config.yaml
dataset: "regions of photos with short descriptions (Visual Genome)"
loss: "softmax"
encoder_norm: "layernorm"
encoder_activation: "swiglu"
encoder_inner_norm: false
text_encoder_layers: 8
text_encoder_head_dim: 32
text_encoder_qk_norm: false
text_encoder_moe: "soft"
residual_init: "scaled_by_depth"
learning_rate: 0.002
epochs: 20.6
final_lr_fraction: 0
Rows from block 5 of the text encoder of a small contrastive image-text model, named by matrix and row number. Rows with one number within an expert belong to one neuron, the router's apart. Each number is 128 + 32 x the weight over its row's rms, rounded and kept within 0 to 255. All counts start at 0. Numbers have three digits each.
After each expert's rows are labels from the 100 texts, of 14848, where the router gives the expert most weight on average: "tokens" is the input token at the peak. Only what is clearly more common there than usual is listed. The data: regions of photos with short descriptions (Visual Genome).
# router: slot weights (text_encoder.blocks.5.mlp.router.weight, 16x256), inputs 0-127
# up: expert up (text_encoder.blocks.5.mlp.up, 16x128x256), inputs 0-127
# down: expert down (text_encoder.blocks.5.mlp.down, 16x256x128, transposed), outputs 0-127

# expert 3
router.3:137140098116090080227185104129165129183138099138167151082146106117130162108052079143062126097103098098111062114105114029153096154118162101079124099129147153147134219095173107047177114104108163130104096152122134098100161158175105154126105090161095166137152112191082101197113092162148171128134118153190129118158134154089165143125192133127142147167132089105069123153136116144185097129144
up.10:116157139160088090083144161161085088123122173146103125140132168110102091138135135134110146166125084137076206181110122155207122099167141182163183130143111130130117122145139136163104112146121105124188123090132137117136087104104118121119135164116194138077123155096155132113172058095122155060166121112111134169114136146159096175112072060113162115053083141157091134128138102110138210098125
down.10:100125105112116118121100148114129124151108058183143162121171146087168109093173115131140106109064079134118150071115110118127155082160058083131142151107163099106136122196167160077147183104065168156103090106133140088095112116173127128193174132186072136186080109167105079191091121127158096111117145145174061119100116166096183166129130130132142115154088111140110150126152114050129153116162
tokens: "gravel"

# expert 9
router.9:141158148162124103125139067162176112134117134175134080113126180101116076126112111152077087163117130094174100143118111118172143161144142111100135175087149153217075079149129125131103069133135069126138066136131101097108157112091143121137139095155124083177110096142159164091170122186131099070125153121096126093167138136116083137123168113120122089178132148091113128090124130105076115128115
up.3:115116076145144104151145153129146187124094112119139145148164050061108083124123142147139200123074142174118159135081117048082130155173125110140129107139158090115137100115142130107136175114116160160177087125078166103114102143140116098142148149139134158095115101126140080147096084066101065172090159164199127120132136145162138132157077088118174149138097076103095159136127131137113115118078
down.3:073132203092159145159181109117148140081156147167188104117188158117125158150148069102127113164150137143104078140161159095134125139146134126138183099182129113151069063142066082128112114084122147137107101153109126117159134084128046121096122113106106136174209093121141150118096196138058169043140158156096102118114081190153140145075141149192099134173089148171081158134151145128117113083153
tokens: "<end>"; "door"

# expert 2
router.2:175109088116133129066085122109097142136169120175114148095079116195158115096121147098128073129131140139108158082177134172129044100163147079123134162131182094096196088177138166108101102143104132154127150135096092125176170173131136095116110152093088144167081111095085118134111122133173124123115106116089146054137105084099103134145173132072161144165046081089168102139109129121062172163105
up.3:126140121127072094143153149125107119108125155064117166127129090115077148168094144119095194118134107118110148152101109120204114129136204138128133077115135143110136173117166112105155113139151198170165123152141164135143076106132100084129121123066136129014124168147115177129122105096143187134144108180195155196150171164122130131109111088110149135094091090131116099193120090176163110125120
down.3:139136092139111136143113126109083131135150130125099113182126062118129131122093168167155136110138116088085109116112056140127099187153110112141142127138183124095182114164166143108110188097185136163191151111110082132133120130096090175111136108150169132040144141137110154183107113107165177138168112098155080156134151096128116125145047119047122131161093077100126043176077133137091100126108
tokens: "horse"; "black"

# expert 4
router.4:149092161147093122142157100145176038190187159150118156152127206131133168032137063171107093088136084097108133153118122131113173112082129138077101160088079134169115121130087127068125109125111121129128086107147161087056111011113144136147164120153078115115103149152135130129215117167162122168172118155129168106115150119130137155078165120115132116172121147141099112095194125074175088163136
up.3:093188118110114081160164163132187109123146129105099162127170098078154064126112131172155186161110099130102142123109116076079136161155148082119142127121115044150127108203123183096123165086129147154156107102126152084180149120177108109139116123160121127093073084143098077200109192135141077095117127109152117070087131127099094137126083095121214153130095065081067111164142100128078139077125
down.3:103127100174177110118154190074120139105112157105060138134125086103072065129179158170137154113108176137169176165111156119073143137102119141158099159128101073114133088089141198121083176145119127118157154151158178161144044135114146144158108163129169126071121092087172126128092196074133150108108118108163148139104176163113183123137049110112147074090172129099161147143133134168070131137109
tokens: "child"; "a"

# expert 10
router.10:173044140105120095190162142168154104117099117105131122119105119107107135182107081168131170152132137136171114152085118099116163150071137187138079130128136150153122119117156081146146109074155104126143091128148179168088080045092153136156175082119114151060168153106101189100166114139093153096142118173113150171126104112128126102149092162154095145143164171145125085127174130181164056128107
up.3:116081106160127138152179079108184106163103090164121107173134166139176128148107087169107165165088094124131081115123079090136173138141097140151161092176148151184115169146133120130121167127198086124107138176134171081053112146141121145156142113133141144083118138134143096151123087108163136136105187157184091095099122129145109108110138135106213108062081128136071148158146112099192161137153
down.3:157098158135165125168148111132201060063102117110147100108133132127140167178162231166086159188107112116140108177111166105093138164144170176098128152147164104167102145169079084081154158124152080145110146129117152125115132113128096062178146144152121122111091088174155135117128153158129105152108163101146152108064093125115136109078129143163123145110095158159121177122175077086186087159133
tokens: "field"; "is"

# expert 15
router.15:096080096119146098147120145079119148113103103164096109137124103127057106076153160138133134109097148124135136126154078096098146184105125095147108198136165095096170087149142169102091158073163132113148090113104130129147102125103133078135177139070104195146093102060192157125120148079144135124074170134138134084124147144141148082095080143078125077105182134103131087099169135166081142178121
up.3:108151139185126161137122083103187143146082164075138173170149126144110120101107096113149178099119114103149076151136109139106191078127156126093112092081075205148138119114101139162113146193146119078098107162138131116109126155135150113133076139101140047147145143140149084146138157153140059122110114116145135136098098113106157098113211140209144129098156171141131180118121120104132141073126
down.3:118105158075149150092114176181107090145202130138181176136133123100116181158106163113088105151168095096134176094167148162163082128153134137099096136166147094136150153173100109116155149166155111136147118093148078145144176143143085125119108095206078132114126120216089165145136099193141132193146133102043082103150130130122076169165152063117129112145097079141129124114104133109137144132127
tokens: "computer"; "the"; "monitor"

# expert 7
router.7:166055143141062146174143073144126106112142172169138090158132165122156172104067114114139105131143103090097090109183143130164137112083201136117129123120159174128136172155087085131149059141146103118110173110149133126111174135102122148093129107135101122169105121142103189137182070161163113167129096137116105136132050092110135112098189155171089163185134179161128113092167097095199119146155
up.8:093143114130169160097109167070131117232174188150084165156183123118195144127133100135120187132140147142158161121150111130107121153186080123123130122184147142137157102117098158160119137183080114086156149196193144124084144156076114106094095163081156106140139107144105099133135176073108131134084109125122116091139169126162112132086138057055138152124095084072113145097103155108160143136141
down.8:076164114120144141094115171111074176099154068102088082114103124142102112149170162107157100127159160131104158084131073157087142119104122104058125174120146057087173141150190142114124164095178153153121153124103111125150097169127102132132136129117149190156122143151163104107079139122146112154160143157150086108166175147158110132142081151090159146192169097154164185159087135113098110122186
tokens: "brick"

# expert 5
router.5:095184171180122084100147076107118161166100138099179015117135163115093130103138127113171120151144124117108065186136134115115086117154138118117166123122141133179096089127164066182115053119110158170095134185075113118130112132165119106154158113153105139119160153134116167122119128146138089108135199081140077130143122209095130146083136157150130118114143142137088108167110123140093116116137
up.3:122133136181100126105114126096100140134143087111069127130072068145156091104141106131136096159176118086068147084087110167138107098157161128144190114109134133120137121181176154139126171133161142174114118118077128143110097138154153145161144143125127076102115149110113093119126131128188109137156124134141133120092119068158078093147134117065104149195145135169186170160137133072135169151124
down.3:119164122126131140114128169127092168104145138095089158142161040135117101165152116077209166164141172146118150084095129126143120119143110116156146115092094139098140163082145155189109108152156156150129115142112149172175081161146121152117102150136131126101116177095149131084105119099111156189127122124125137150150149104144060090185067146095031110168166092110146143200065118197096176111165
tokens: "zebra"

# expert 0
router.0:161141077139111144145141120163179123122147173068087137143137152125129109177059076178127152132140103099162117146098063124163186122132174163058122083075114167202108137144131136160148130132176108129142081121117175116123154167130125115095079110142177088133076141165147141090192107183143069095109105162148128171194159114090055101134164139151099120204115121128150186103151113124101128064137
up.5:122100152121122123132126099139158085161113104139136085073124170160163188160131089149049157157117103157133097128112162123191148156098098156122103111128115185168105249116136075125171137145121104056077127175117133111079162071117111145131133065091157131132145138092125113119107064133130168098106133170119129133137130122126092132122166143139140155112118127136114157102121117116150128145168
down.5:111109126149105103148119113089120177139150128160149101079123109119095093111137105140092072153149115082086113146149142130170075228184140102160128137183153137119106047199082144127162087091136150184125105123077096082147136125124155166124137143172139091115091072110107179152160143143127117146152102095130177154120124126127060075078145131156091131193113167095081136140187117108083088125073
tokens: "sign"; "stop"

# expert 11
router.11:121169169114100124107142205163114108127143130091123148127136136173108115127093049089145113164141120124106134052137093177082098119067138118140113143112062081079106159109128138144095083089095160157129089125156103143165133068150145164096098060168111172126132151118063117092131129154102133104170080144107101179155123160121094153140081138152166101120110108199107086162125079137135138066158
up.8:103087142116090113143143119069130082190113156168134126165083146105163131091115135153112136141158098060059113145129096129169153186128122164138195176165168164104181139160121123136155149186184108095193158141144141119095133127075143121115160144076163150098152132100135124145160104089166179095135137137123126123071093080194127118027152068085120155074126158128122108076150126105154141192121
down.8:163197111074118140147107154111133167129119121140161113065155128112167127104175147135159117074124172126184175172119151112141166097119132145037109124113129112121177129077116111107133142198169119035154157070157120185190131172084169123105099123095140110155129103146156081125122145128070093144142102135133122138123143099147129142125127097133124150141228116091110185073084121094090130078160
tokens: "<end>"; "green"; "trees"

# expert 8
router.8:137102090133145124140131091082113166102085067161121153116129107121128119167165128175119214122081134131148123153053124100140147124195106178119125087169185164144163147123158111117150181131154113088116095093164173120088083184091127098188164111065169134110136163130112106101099136072118159125128159167206136109125137094159135026117121154070138109108125151134137154156134131119143143150150
up.5:096159178121125151104130173160109085102132159097112111157154195102017116173141133109140128204161114136137162129170115145166159117128126161158064152159129084135067121150089147164087106097107108164142142181142115113141114106144121099118095160127139145092128130157146202117150147126119104116113142072038134142160083181136079153121084076141151117083090148147104122120169112161139185093134
down.5:125132118165128089103129082081126149170150106153108041130126146059130138130183129176164132179159115076169198130079108118102154096183115165139156130068205155124165147197126095135167111161097143115139158117098155094065085198147148148166175188154153101172101150141131121140162095093165097100093183121130127135145134111135123097139164120074134168161119160126187133122143142081097174155108
tokens: "<end>"

# expert 14
router.14:190099157099164154146125172164122104106187135155136135123133101083185178146102126127178158122115137203114164111121137101155125168107096122114157065160139142144112169114118124095119096101155126141101163158088160124080126087110104152106148161135101115102115082102117148137111161101137153208096119116112089144150111108200119150144118119105052171148101109085149142120116160177177130224087
up.10:139148124147112134124134135181137022112156123156099083137097201125130106124117142187107063131101089105125137185128159127218136119115131130129144161155127117201115137170092192083099149135164051169138170126155105095123155115121179124142128155119154113102028104140150132165195119217193109119092111100127123079096129087123107171117148089089129128102091109100133143084135107085122179138126
down.10:150123148128104100100101099166116099083078096128111057108119193150105141123146136116184090148106088177156149104085133151126164059113118165148127130098109081123074161145133124137135112094090104131092073086131136084138142125209148145127134133191130139183091137129142111102171086150093056146124135155135136133111032112082134140158129175156169135108094172183154177128181097082157191096205
tokens: "toilet"; "calm"; "is"; "water"